config.yaml
encoder_arch: "vit"
model: "model that answers yes/no questions on an image's attributes"
dataset: "regions of photos with short descriptions (Visual Genome)"
train_examples: 101725
image_size: 32
crop_scale_min: 1
horizontal_flip: true
rotation_deg: 5
color_jitter: 0.2
questions_per_image: 8
encoder_norm: "layernorm"
encoder_norm_position: "pre"
encoder_activation: "quick_gelu"
encoder_head_dim: 48
encoder_fused_qkv: true
encoder_bias: "all"
encoder_qk_norm: false
encoder_parallel_block: false
encoder_inner_norm: false
encoder_moe: "expert_choice"
encoder_num_experts: 8
encoder_moe_every: 1
encoder_expert_mlp_ratio: 0.25
encoder_experts_per_token: 1
encoder_shared_expert: true
encoder_patch_size: [4, 4]
encoder_conv_stem: false
encoder_layers: 6
encoder_width: 256
encoder_positions: "learned"
fusion: "cross_attention"
fusion_encoder_width: 256
fusion_encoder_layers: 6
fusion_encoder_norm: "layernorm"
fusion_encoder_norm_position: "pre"
fusion_encoder_activation: "gelu"
fusion_encoder_mlp_ratio: 2
fusion_encoder_head_dim: 32
fusion_encoder_fused_qkv: false
fusion_encoder_bias: "all"
fusion_encoder_qk_norm: false
fusion_encoder_parallel_block: false
fusion_encoder_inner_norm: false
fusion_encoder_drop_path: 0.1
fusion_encoder_positions: "rope"
fusion_encoder_cross_attention_every: 1
residual_init: "none"
optimizer: "muon"
muon_scale: "original"
lr: 0.0089
momentum: 0.85
nesterov: true
orthogonalizer: "newton_schulz_5"
adamw_lr_other_params: 0.0027
grad_clip: 0.5
steps: 17200
batch_size: 128
epochs: 21.6
lr_schedule: "step"
warmup_steps: 340
weight_decay: 0.009
adamw_weight_decay_other_params: 0.05
Rows from block 2 of the fusion encoder, named by matrix and row number. Rows with one number belong to one neuron. Each number is 500 + 50 x the weight over its row's rms, rounded and kept within 0 to 999. All counts start at 0. Numbers have three digits each.
# fc1: MLP up (fusion_encoder.blocks.2.mlp.fc1.weight, 512x256), inputs 96-127
# fc2: MLP down (fusion_encoder.blocks.2.mlp.fc2.weight, 256x512, transposed), outputs 96-127
fc1.200:537435496514422458559416510519501612492505441485525543512419520556570462549490468473540504438455
fc2.200:454532489466450507456517536465508441451514402588527559419503494527563514520458424468457533348478
fc1.201:449482541458444514557453523493446534568545487522452433523525516466504504423552536525466398547577
fc2.201:511490581487462539575533506519497383584427588580456515470517529511580487394378505435455509511494
fc1.202:565519481448475537528502470453492504477463475510424527559444429509440384585467476535447555503558
fc2.202:539530522578498540443589452524473532493561512529513549536457444543546569548538588551436443565438
fc1.203:520540532463489515487469494491464494502548599482452530565522496456560559460577514512436455560456
fc2.203:489461514523528468495507448460514487516489556411494518495523499520453482533433506514564523443524
fc1.204:499434529528457541410370551443401530431434585513461514460420531540607533533546485489454506568490
fc2.204:523461472633521389568532562449544522497495432588518540506506449457522518444569481420479400542536
fc1.205:573571569457510458518442553521523544477493532484454423524470474451466531487543475497593455526466
fc2.205:538504472399589541461512459508490455529525408476519539516422480448419538432592484532648514526500
fc1.206:422556512426484522497497521329437457583423568435537565475533473427463528507531475585476536585501
fc2.206:578537501486553402520436479596472494510554468462468521501524487571558520577488570493511611473471
fc1.207:538405445469474387528435474520577545489474587448590425493470477512457500489555396531516507554500
fc2.207:496540483534496504457535516506585427455440522482464489495427519535516517517508489530482505468569
fc1.208:538494488444546465555551534396499540439514437486482482477503477507577518462582515482515446516456
fc2.208:420515526521482479564545572407506475541506536518533569484531424519496500508413560526502467448540
fc1.209:529437520504561599592390602431619571504468542545461489554452563468545461457570431412527420553515
fc2.209:515452473465511424506494540554431534437498501509514491446459486518467382518474596503498528580483
fc1.210:513535551475473397418509584503558505502523558534494499516471562553474474428525548467490460467497
fc2.210:537501561451522514525482427459540486530489557541519556498423419392526561552381518529476521505536
fc1.211:489517600457467478527492500578460425504472457473474501483428498498584521489500524451564506468441
fc2.211:428490432518522469450449464469519492517574543413554523510522500565438457480495441457554522526448
fc1.212:469556454471512499523469521577592584501560513511513492498482553419506485503490510527453406525572
fc2.212:557574527443479561465481549467452423523476609505471405491422490420656489434434538513462472468488
fc1.213:455419490498458504493499525549632516461435509422496557441463450493492490592430463425526535460532
fc2.213:475501434443507425531460484459369640512526519575495527523463476516463477522497493514470468592580
fc1.214:421540576536426555504499568586577517487497493539483550585443542439596478572636454488593438363462
fc2.214:537524555537618527456523470577403441472457491606571550568418433469449525437528557554482431507513
fc1.215:515536568495515543501554530556460530530500522430565558563482381538500517528444581482512515511535
fc2.215:560518477531601477640572525612514542585444503486467505569498453528518459467476577563482488525541
fc1.216:488487521506516533524462480505481607436502525485415554519504517497545452464505491543453492505531
fc2.216:500451523556578577431547488527567525491467517568564485480487533525472514521499492475514421533438
fc1.217:556529446454419437526513532541570480464460548509479488570520555498551472546418551493452495494514
fc2.217:536463441469491572472423431526605485534464413459462521420445518438438545525617583535535532551547
fc1.218:489465537470490551516455516524482442515445559558500409499484550450443477475468564434580480581487
fc2.218:563567454478485464437470478457500465556494448529535601474484539503416482507431560519465498459552
fc1.219:508540522590483482444521541512570523466445481585449425507446441420440434544475424490493542518468
fc2.219:492507449514538526551390508412590489467460483465516473480447493459388511490497587508419479387402
fc1.220:447497526531399517480588580499502541464603548509459499492561488480421453541508514561571495550531
fc2.220:493484554486571442596488569496439541506491478451464464523478580547516431468456512508490434462609
fc1.221:463474475466495530452596513493543513549487489502481571501577495499598552523459455494566512531512
fc2.221:487491522510513477590443536404507432490539446411530405485436503505482532603484596544595510559608
fc1.222:443541619594469519500531484570511628563526559449619561487572498518487436470476531476458483511530
fc2.222:503485466511491475562428513455499454468471549488508442496496499512518514526616453505559438505556
fc1.223:539486533482506560483406521421583551424555486520514479526462494545549491484465568463461479582486
fc2.223:495438489521503560414568500540470496520451408511485536524452521526472552535537514500433462480462
fc1.224:541522542533547404571509553489551519502505565450452468479517544572457571521493487496461515489555
fc2.224:496539588497479460443554529503457514537483455572437523457555490566460480470517443479632464467477
fc1.225:532538516429501407575511448510573524429487467471525534371526528408582523516525438446504486482519
fc2.225:475539559519523451498489448507452487526500530442507473439557467571512514419565507599476499424521
fc1.226:463507480530514505491398465418541499535499545480554544521447553570534533426497455564392456528505
fc2.226:468554590472536513483520491633593394572397460537347507575520372602583555454445530485525509431499
fc1.227:363531521565576566376453457522577440453508479531499444486487458471522455418455480486450443467501
fc2.227:488452455451439534515505511508504578393492459447490464530487434551517499502499563509415536495437
fc1.228:477446563587532554484495515505483470401524539444497562559485476394477506581534574511465529558500
fc2.228:492400417441465581457501573493427517495530416466491529559562447480523417569569485461411475506525
fc1.229:568516522508491462554452496407469584555472515448465524541384496490493499487627405509524523513473
fc2.229:508426558470562404531436483510440459485430508490491517504430504505553507561511494536521462533462
fc1.230:467557477508486478536447467442510436479438497581431503493538510502479594410568448495496508495494
fc2.230:561469489487387519462542543425403570579540478489584482410481520517505510602445568519462483452395
fc1.231:511437496583467562514639431524533582514402476580549497514519470482469508433485521496517401474483
fc2.231:495480545525473541459512409597496542506340469539468482512536500523519541459521409509417559457571
fc1.232:536400510461577595476545518369476596543528512478468502591418521553475558553494486524482490412480
fc2.232:499527481447551452390538414652473511490489465474460527496546520448538578507484481494509552454494
fc1.233:415475460495455484538416526491558450472446445628485555515486592465500400562447494600521551580544
fc2.233:493493522490419550492482487394568445482557472483576570457424526462523499469497522536505478475492
fc1.234:536449464526510508428563464460522472525483556330388403510494468467514457522499470475517584462525
fc2.234:552498514549587548561506470555517477472454509407544531545496508565514455478456601519435467467523
fc1.235:460456493531569491517646490447588498464547515398477485594546468568480445455360472564541486473519
fc2.235:575518510479488501468462481600525481555468509592496426527477473542481506573551451437531486518488
fc1.236:548547516598515447436451508455583515508463411437522510480535430490521547560376526559502513488523
fc2.236:502435495515468490510479533535510557444482484469483548523533519489496504418489501412498414500468
fc1.237:431466456555500465492579573481519533506527482465526483555550509504512412379496455497523524496429
fc2.237:503577519505526461530493499420517526387488575489525545460565486535377528624467530526472463484505
fc1.238:525410514553558433527470415643531574538417514525497501438519538587521495521481573593429530528505
fc2.238:543463398575537498505437449580438463502459509457571531469518580445483518452521545442485589523513
fc1.239:552460389436531552521502502482536504561528550508543474448587504481431579403491510373456458546400
fc2.239:514489534436594513547427511541546593442454419580427514484500567396455484458500476444526451451527
fc1.240:469544428589515456430424478575516378489501493429508540515429508516455519511457407473501460518464
fc2.240:492576511649477513441512572470475422455479485494512620511521564484618366511543469478534489557553
fc1.241:484642482502405432451378470532506456523470442469461623528519528491532468499490541578521504524467
fc2.241:466527495521599518582474534401509546493490657463532429496464415469441396523549508516498529524471
fc1.242:433516482419544429467488453530503531398521525534606509545517531533536475534422531542535488547420
fc2.242:484471440558559533486488503522426471504486501498561503548528479465478539475497419407530490531416
fc1.243:479572485556577503514437549487464482525573513491445500596452420507532529476495538606528483588491
fc2.243:509424540479497398573448456452451488507446571416522512464564462503489501528581489474478526476462
fc1.244:480458538435483528494490467494543545353522503495516586516491558507552582492492519415550565541521
fc2.244:482472406529563439412546466510499483540506489505502585487509511467599618528623510543519422453553
fc1.245:374471550449555536534496647444571483412486535544408518506534464444526549459519564502546496452567
fc2.245:585412517420516427632540474481486494548492437555449470430515541488387486502474548516456465539475
fc1.246:428516516533474495530546528448531448527563487555468542543506476501570575587495565472477511560558
fc2.246:490504622432576552471457427465533483580512470449549481422463498533466496440439557545569568548500
fc1.247:605521504544433490442513468489473516510551519396538467471502520405486481534540487607421500472440
fc2.247:467531489507539483471584431471500445477572551464537441547414456514480564554533544532535521519542
fc1.248:536421461569484548438514598492567501495496506503628529543519486532552353458480514481525568476417
fc2.248:556533502439460490534485430463468557456493542503594510524462550484489542484492638582577515431560
fc1.249:474464479481589523511516478528519553422515563419464430400461447482469482490553490515505475508463
fc2.249:480489554543522541559457542409398575473527466496516474550493503423363553449472480394490479503466
fc1.250:562484588423487593558478511562506517488496559459544508519535477562560498561472441442544465500512
fc2.250:594547430424507421522517508482448532529397569498479566585467442576501441525476453512471416437474
fc1.251:477487553591529482475512425462471519529466579468505525532533497431377453430570426540455578451468
fc2.251:584536545552551498515590465481563483454435432507517496421590465450537630519515485556538490562480
fc1.252:522570527507482463494493443416423433492518463568531502512527460429533509573513405447479567428538
fc2.252:454456589537529521608498489441549489537477580578545521515651471407483437560618518562557507477476
fc1.253:530546522625502516543552542541471540449558582479481538513493504536474462524546489505527500553552
fc2.253:382472539436473418593453509459501552478542516503577445532497518536492493534426440521541484494523
fc1.254:501475493513473469502401532467484536473586518480511536611620515475496566538484474550430577505576
fc2.254:481456611453508465547540431405509472435531523529430480495529521504516453513575398511505563485525
fc1.255:554423549511463480473498572620502565463657475514535536482495566457533498497457434520496493543583
fc2.255:472529483484466477484436469480470507502437544439471512440519502525499496609501443542502429512466
fc1.256:624560511442500491540509473547443498512506470491499518483486529544614471555422530466517551446444
fc2.256:468513481508514509482519499469463465358483415504615480491439466457561496489518472502489506592573
fc1.257:405431527468480469433492616507501538523494481503493420614519507543467491580450552481527586508539
fc2.257:544504495483436545590589637487498412526468455461551420516507511468446457496469528556533495452539
fc1.258:443460476500478576504406510564546523567509546460411563507501532542522610511429462436480601416452
fc2.258:491505447424469544493562447430471503532486536481511534528420431484506528518552498567397431518589
fc1.259:533526433419440426470476403452432464454573540480554525525448588434458548497606464566475483446472
fc2.259:394455514513571515466528408469492514490576494542521483448595509459515409490469486470543499422543
fc1.260:524492406520501387541512513520537445566482531518546435518472521567515531590500496503429550459443
fc2.260:438378561569430504496538558456587533498552540441430480529376513518511507446537483469436443470433
fc1.261:514455588494477463517435511414511520494526405488547507485506473509448479547498489470551419394583
fc2.261:477483534446498445611482499512489534526509439578584550478477502510606480637514466502506614445495
fc1.262:476512507539464516508571514463454479478575607375476494515531449584460506494505519489487602579535
fc2.262:468553509573444552614582613447513519532470571499506498492589497540451452521464423534468527485515
fc1.263:485477566519527533538476548544512452513608490402557521388544485457584494503485392522506495600507
fc2.263:526518475485606455504470419456453464533442509578482620424475375443472457598504512483417493536443
fc1.264:474472525476494508490600562571453518566637455526481631478453469576524435529479558469465440450410
fc2.264:533549556540464556533454472458464412608532527499436581473515524558554473412406518479508592578547
fc1.265:465557535514555598412530509411562523434556556486492507496437534548502579432444451550576467567497
fc2.265:509394522518554441557464535534493513503511479464504525526490437482557433532578475550456558480468
fc1.266:425423497554453476483444530541543481517518478504407564443486477500507481445519561554376517475419
fc2.266:464541456472495431518483511483590521566495531540441523523395560461363549510537503421487416445483
fc1.267:635463413535563438566522493506516435471515539472467411428515585521487610456500450486525497474542
fc2.267:458553605452548499508503439526552520478482558563502462428483490489500527475470463520495418540486
fc1.268:457497535491561452482519465400451484536443551446525490522518475490529478457554534558482506441493
fc2.268:518502515499569520507482519485476551448492495443495499526481487535405429561418483462515459564464
fc1.269:489495482515455538527515490522481490426456519484485388544440532464559479556533424578503430445600
fc2.269:520406489472411503448394456455401534445475421570491478472469492583582415437532494488392522498569
fc1.270:531516464406456446519559478520486550543501505446478460506500504568558504472487460577455659508596
fc2.270:506522432616478557511593533574488431477525542525510528467475501487495429471533531512545525546602
fc1.271:397450534555463432433486518590534510425534456390544476453545464510445575437484572434454412404521
fc2.271:503494423554449527525494475548568518454558494563496412507560597507480524483439507483536517519567
fc1.272:488524598507376416407499489406482452527569467529467483477472519488452523501462456486457476532509
fc2.272:511419440516565476591473520526490484517537534404476476533541450492527511474469482574495471591508
fc1.273:472468383487455434499549527446513489417418582539526448497461546503495452540560411535453383558552
fc2.273:480405519460460552595494481478515532513570539529447469550533438555496535495521513452414502513425
fc1.274:527544589516483439467554495479516511476452423536478500539554447494495357544530414480573491492499
fc2.274:594457457478483555488525462456478496480520470523512491453430444434482410428560574404432430534463
fc1.275:417426486521545552471562473470582495501467460496444518529480546475557523542463481508496526463582
fc2.275:471387477413560574533493489540584458537478441519436527554432488463478548483361472518617512521448
fc1.276:512465478533490518504515453583506549512565476535481514488483445446537571492514462546543417473466
fc2.276:462507530501378521526463502544404495463530580535542471545546465529478527501509492552520445440461
fc1.277:530499477509568551465517501485530512487452571515553572542472527536547435530555417417423558556422
fc2.277:497467450507571504480522542557497537555554532396472432506497503480577485466545548511440440494550
fc1.278:519467475458515548511448535461491534557466518519508557483516458461543535580493542494472438543473
fc2.278:457499461555591427448513589434515423479562514500470460501524473439545457507481457621531565514462
fc1.279:538542508457617592455514523472446505472492468447494665588580484475530478373516483474506564507543
fc2.279:432406412637512498504485503533553413501603556489459495480399488487520469552566527406459556442489
fc1.280:502440418524526456446494583414437512446461481519567580533421419484515435432535428536512485512464
fc2.280:433597510519455435556439377529474480517576477508535445542595539472398546626487547438416524512529
fc1.281:489533484483543516436575459526482518459561604513525511516504543500461496485594503537569510395556
fc2.281:429410512454487499461516427541517493492472481496463463529540471479430526461499492535479553430567
fc1.282:464496468467599433454486519503523615430602496527548600535528525542508504557490527490508462518442
fc2.282:492464501545599522425499455442588500524427462534556588490540417516414501450497551525480443517515
fc1.283:489509599473591521411500584486452571524514492506405511528510504485421463437534513649537378502546
fc2.283:510491492460505515530590454442537445498398460530625529456545444407526489457512559411514546549479
fc1.284:429544536544431511504582512474464403476487530576505462414558510550496487457348490490426483460498
fc2.284:573563476513484441442520407445484388559546451518505482408488421512439481501522546512531556583485
fc1.285:583624479431541471545519616458395507454527516506539557452546463571455522495480549538544363533443
fc2.285:529580551478528547428463522465458516470580415504481467532489498413553465473459421473517412532489
fc1.286:537524530365501615583487494486515499477493477548486457533437467539615472471408602511479519478442
fc2.286:484467470639522417532576505600558443490518507609506569470496501435406479605569426465445533531582
fc1.287:460535570454461505488463583432522500490531506482490486495428476533485539517500470629528431388528
fc2.287:545446503438547463562484515466517534494476520521510553449481519455521544408547526486469447567517
fc1.288:492603548551440456516432520475489491506421489445427478479607504540517476426443430555457563474479
fc2.288:462391563483531474581528477455561377478486536472497592533547474467506567569543563496508428548511
fc1.289:563436450541505434531433435419500527488573477509542536418497431466573454482490429459440439496469
fc2.289:482499501541485478404434472489554482530579436463500477551427481501561529557572460418577436478472
fc1.290:581502595378450571549458444471528451526562444473542576507459443568524429560466501612467448520549
fc2.290:420554465468463498494437501549518404505518428540472491458498547468463605630441474428435547497456
fc1.291:510490447483475414542593386437450454492465367450544502496453469496537485560494486481542417473456
fc2.291:509500547482416465531464563503487569473466536527582553512530566580414496544445514515537521478437
fc1.292:545562555508530557498459500535584587525466464508475376497512509446481488505504480513405547488501
fc2.292:540513460437465517491507460435522474483462460465495587586473518497343482507484533470558470482580
fc1.293:501393590530433436426547425510430615563441502457495511450511621434456425447533459575510507545574
fc2.293:512500518390428501500399457564547444489474418489501549505532556376552473518409530461472526480548
fc1.294:394504497393468490459462424535481566525504519619437541460523465513459472485468576489463493460655
fc2.294:529430552529533521499533370489503557546500562451526507533475528499473517501479513525518471425470
fc1.295:579549542432611446489532485517496491508511548450467463545506403639437515452442448527531494531484
fc2.295:560544451588468472400535448593412510511483470517519558606609451615425436479538403534477530459463
fc1.296:519513479579515492448517585463479557506576530542494545599500414610552564498390571557485542568420
fc2.296:455521496496517531493510538501456458510509470550452509455505478552488479445578473504499567457574
fc1.297:462513521473512538524517642502528535564508449570463406470394459421457470532414428510542440480498
fc2.297:537468436461473525538594435497595506561487502538494507508546521538472464494551609524489465506447
fc1.298:484465422524556501574495506542499597601485457575538489515433487494550500507464402474559409535486
fc2.298:506479535552596445577447464545531418543491485517505427529428506465467581374568564521518543473506
fc1.299:510392482465544495512426486580503468574489481492527568455506375561539454510473578464565503473540
fc2.299:500595549497532545497463528547488507466515406523452574510548593508426493537547513463462554543574
fc1.300:438433513603602496531477552384467467482535539498478561524534473565564535422490460523517443522571
fc2.300:644527556457479505477516481582507520460449474471461431519434462539484493569501614475435507437435
fc1.301:443484490522474479422482489450421479461460458510522451511465446448571434510515505502486583483549
fc2.301:497446505551555525529504420485502553521367493491451422491515477554535455513577485417459541448534
fc1.302:548450463527473529501485531466493565454541456530523392556466449520529503451418469515419413559476
fc2.302:524439489613472507514584383393517542473495461403490580438451453493509511527585477346472494545532
fc1.303:430496536525451463566421563486560405465488493568468457574539463492481478420457430461564555444454
fc2.303:540615457497594573463519450490478487479476431521451503460548491567561533584443561470459443472560
fc1.304:456468437600493519537516473464468498516506559513462467513465475474444521434453503446471558506535
fc2.304:430507430482510455396569554552480524463417522496522511576508431484476492477457524537451472552459
fc1.305:449411390457473533490444492407468503636504514425483435583475454523499488443519542518531573493564
fc2.305:469530573453452492522484532472452557526456510464465481535514491416476431515457518512436446592476
fc1.306:616490495532540573463551527587474584609528483508447571510529510417425529482439471451468481533479
fc2.306:502535515479510535515424418500467516540495538413615557446621519491561513516438490479516516540495
fc1.307:494486448579533560388457437391482506566503476421449566481408461448513547504457474606542564503493
fc2.307:602424509538495542553429584559483522531432509538526457522551511529477515564489458446456457462404
fc1.308:495519414600457503444503435548507452461505530447506499558514503551535492497504466491515593503463
fc2.308:565499387529570424509600475551408486536481549374508479434480467464486491450554499497495517471507
fc1.309:555414468469518550564476616471499505428491434558493431504476552539457509472564465535442456514504
fc2.309:500463476487453483472473498528567451379514430406510503520440491475547587556514405510529406523462
fc1.310:456459447531531368501433383503367435475480487557475568446484488522488546553516546501455502426398
fc2.310:490546570506424455526475421496378525535522515487461435496473503503591441441460622459469445473472
fc1.311:430511485545465394438472665449515414527480479496486547622547569488405454452538468552515529459480
fc2.311:471531432509584449578546533428569532502524539387581526550478489483527441545470442429474562547520
fc1.312:467625415495477549503466604521509578527523509466429557481490413550521449468400504491482533513526
fc2.312:458492451508582484527601459540464575497535507464554514532379429613547538507525423477521497455481
fc1.313:438450464537475426508509530617453537520458521584495577507475572447500496553444536512508473498523
fc2.313:471505495501501533532577534584538521631526460544485515536538526523506449470468496579469488550471
fc1.314:484503494431612523514532539601468544474546552461520469465512445495590514506517412442481509411490
fc2.314:509464488600440381513468435493505433577515493502450390465411496441401460507478437406582484523527
fc1.315:512584467552508400523463510493350473583539538515483517498487499533603574451510500574532562578487
fc2.315:504548492518609515523540569554603609613492485478587488495554489474455554485538425560468457478587
fc1.316:515543466569465589520562493432441485448416497609446498591504577473635491525437484524485620572475
fc2.316:511372527447516436509559517401480472489544515432503420486481430482460527498521442499531525568553
fc1.317:530430410552455563485480524531445579541581493535520437479479445490526448431402555521570523541458
fc2.317:545532540537506582526660465464553515490491440497488515529495573579440528531613468463480473537459
fc1.318:486426405464498426533507542477513457499498438552451483481458542537408429597465440576481493429490
fc2.318:466490525596448516541543503526471420503430465440545498528544532440430549462480583553540524461562
fc1.319:452596536512488375454560433508386508480468473539445501468479592442564485554569481476388421380486
fc2.319:398486477536543470586553484602460510543376411474572465529527487408568606426521450527493521480476
fc1.320:507551454504543447461452573529510494462481500422541531526529544530546568541410540532472474553462
fc2.320:525523461550541454505526481563535455446443557593497515500348519460478504514561486546516504462500
fc1.321:527458529494477558546524523542585550455535355437459471536397464463567581468485521495547538587504
fc2.321:513442451518469459445549485544516556491584515415581475532444508507565470443551635496456505514483
fc1.322:435489490573543555475519519629488417411488436448553508508525556436529507567487445515574521616471
fc2.322:554535486437540424506529446524527383569424659411488475454511594581472502468527447517502561498481
fc1.323:566463519520547508470386509509532524436512616540477531483503572556523545496453548424533457539560
fc2.323:422545562488494471488580517534448483451521468572527483513552556494503450553575486534474520504484
fc1.324:444556592498486451529491472516450498524478458503642471529516482412441369506477497561548536567468
fc2.324:511466499513492603461548443477550507546508448467521564572411430566563397442437488518452481420444
fc1.325:514526573483475566511499478463470503559512495483475444537523529598545527525602530571642455478511
fc2.325:539420571606506447553505472517513571520472401541529497578500501520499406554523543470515532481553
fc1.326:500504477519477461454482564510457452491521557441494484388569508401565531422447457531584486435406
fc2.326:384530490500534417590568473442435536512534452586490516442515413430583516548573451489501441389485
fc1.327:470428503602534542486513418565627564492461493507481460425494483397506526520578532424512460513494
fc2.327:500592423507447528571535490602569530483483503508569477538502444527493545425580600430489452404558
fc1.328:479541580492574558446569516520546496539446552463463518587464472387454496465467509594499538579481
fc2.328:500475449360497493424451506526460469453389445510474560488437567537536511445566472510514455442481
fc1.329:508403540507555518533526488528529485549476507485452464541504443466482513536488465559502469472481
fc2.329:468462493474521546403419550520525455505595553522572487546485522532461489532462507521552485563551
fc1.330:534551508498473619500495620509507473470511574497490467479429467558549444512480439558467665518540
fc2.330:468532522539503464555460414478566510473496653519535531423556506430467518523410527506491458524541
fc1.331:605530443395501412482471446533493472550441518549585515501481336582475532522573452500434524438507
fc2.331:452530497617512559546549428458509505538414585486447547439561374555531556433549535513498499447509
fc1.332:515527512492455475438472511409572516448398490443505528476504490499570369458460448541573467486468
fc2.332:510574429566455548502496466618470476402468491438451422521534519482454559517517525510507381473470
fc1.333:587448526581530550492478374469567528543537542465457448490545604481512518460466458523514513562532
fc2.333:410552538493514496439541488556463523579433579543469425519523530493569555532409498504482556506573
fc1.334:480495471428636544443460509471496555525382533485464482435421458595474486512510461457450613463488
fc2.334:449521445552517445404525450487464496509506469521544408522485478491454530538550477517460533548491
fc1.335:522495594500519468509519543470609548494529498497463522438429472526487499457487451496411532550458
fc2.335:485531501580508498467458538544466542495580502492502506488485450548496523570535487526462494617514
fc1.336:596532543591524503496494494596556563496455551491543595447558562405481502512511409482459536496550
fc2.336:492465467465512469477486416565502535493443495455571426509561464437416514540560524506486525575452
fc1.337:467516505478538498442452491485515526492550479500596462486579432544545494535448536530538476466459
fc2.337:500579547484490458578523538440501536530480461532372503366479474440393414471558472487515540531599
fc1.338:570576555573556463475535544526620531543458455458452478511530468420545485485447447453543469467462
fc2.338:517534510466430548514425524520522499448541520493468574508407532574549507483454605518419498541508
fc1.339:522411509561457495451548497498551435487512503502518503468438435465508456562450464506462511383579
fc2.339:482490489586492505504445500594493597502440515485573507505480451485529519435547425486529466544451
fc1.340:482537484454497416509469525461487537365456474419436428513535527507539483444623419538416442444442
fc2.340:549483416451452480474529485482452524515504469570456449544460561460532554494589510464484571516485
fc1.341:557409456460490590516485500455554485526491479403491430429545471474538390470518516501590406563496
fc2.341:487522526532451480539452520507419526473542503554447452569517541492476564482546528480539554450453
fc1.342:505501669507561481540514547555539503517546482546536501515536475520516558430381489436407537525570
fc2.342:528491423523485480508537440458408434534483549589452448484403469456545439483426474516499474505453
fc1.343:502539526545426512414567426521501506535461409506579425472501427523522523491444451609474444423466
fc2.343:442431531557391442493581484574575479371534564529480531506425517521578489507495614464448504493496
fc1.344:508522456529513539510546504417437401505508445447481541497503414486541498426442554542395519584469
fc2.344:550511414560481499405459483547519475549555475501581557544519525535548500506543497543520443502475
fc1.345:422572523564380572517439530461495401414534438522410485475531510498414463642506477541480492465479
fc2.345:533478502525502534476476488459531454624526462445568498551441501481562482535571511434492494486513
fc1.346:472508483525504586391505508495451609591551530577503543427460504471505475445490412418484538523454
fc2.346:522428551521575454549508513464485491460386441478431500474587601536519487657471573481510465418418
fc1.347:473600481538484513507512538438446415548536585479470497391539512552556402458416529569496516488446
fc2.347:501497547571489472393563607534516419496470452466557566506530424523525562477449516521481491493492
fc1.348:409481522526477398509483487566593536575403621566405553453430598525534479542502452432513434495457
fc2.348:475388510411514565546546579520559497468437434497482495478460500461459558530550519402486521509512
fc1.349:424467605474446453465540495484582528437508607461495504540555414527508441486592469551524525555467
fc2.349:552533465602546486526535391535552472518508578548604488552442495563473424492421443366503361463487
fc1.350:515588473473440585427580476500485463592452457508587536492547445521504432575493538415558515395533
fc2.350:535393492461544442438503517479566586545456581462473603576550438500431501494485442487460508508571
fc1.351:503456502500511565503519475529538488485507483524473532454488508482533597451482586468517482495528
fc2.351:495488519509370458561489465507474551470548460567451520467573488461591637410593513512524439461516
fc1.352:507471540470527454594494456562503498553489427504431410515464455477579483573468493466455554468602
fc2.352:464539467536505575487583493420478412496508482650568426512486533591548567503526511507529536460531
fc1.353:494427523581463414588450520536536513499427550512471518549448567531490474572475428556520456533432
fc2.353:559462470562509587379555446528563602472453396442558509432519496518544514400594547510519622520517
fc1.354:420454520512504494562483540409495433490519540564556516510592420522526483419665528394518427513453
fc2.354:495572457467426553456537514548516510540536542513443449539526451438547470500523540469555560564389
fc1.355:556567529631515467451500469518429424533490440411507532442472565600569475513538530456526503627436
fc2.355:587470505488530440547514501439466502475511534536466541575538528523454526501566573485543500544548
fc1.356:517491551553542518569495465544488415531564479509454470445462524498493557445493438470483586496565
fc2.356:520500471502581497583447454568529535539427549461515455528544498565574496467623548563460493559516
fc1.357:440496475456556469589526503548396480476585550498471469360639516550449485436476448514521511527513
fc2.357:559523480480505517502541518559498456405537483556569446493476555430376530461532575480512572476406
fc1.358:447459410533532480480505538530550531465395537489422372509413472525519462535516458487480452421508
fc2.358:459495483443527458490512513467464451518459533493553549465532475540518536505601515516502618540552
fc1.359:462555498497511414541523609406502502485476499521611493502394540472520478596451519472558385585611
fc2.359:442465469451501519475449479499428468511548468527493499469491527583450511526523508523461627508492
fc1.360:519552502525509443553559458505498501536391541571457432545487468490484408573525441479544410513548
fc2.360:536553411467547488462490448544499509563422417471497463591410405503520513444538497476496488486573
fc1.361:480517496465464444416523516507485480492421434480503527436522530548584436484511550509528529469521
fc2.361:496431489458440589489527475503517483461640425466534545458541477426594506621593549518459551453665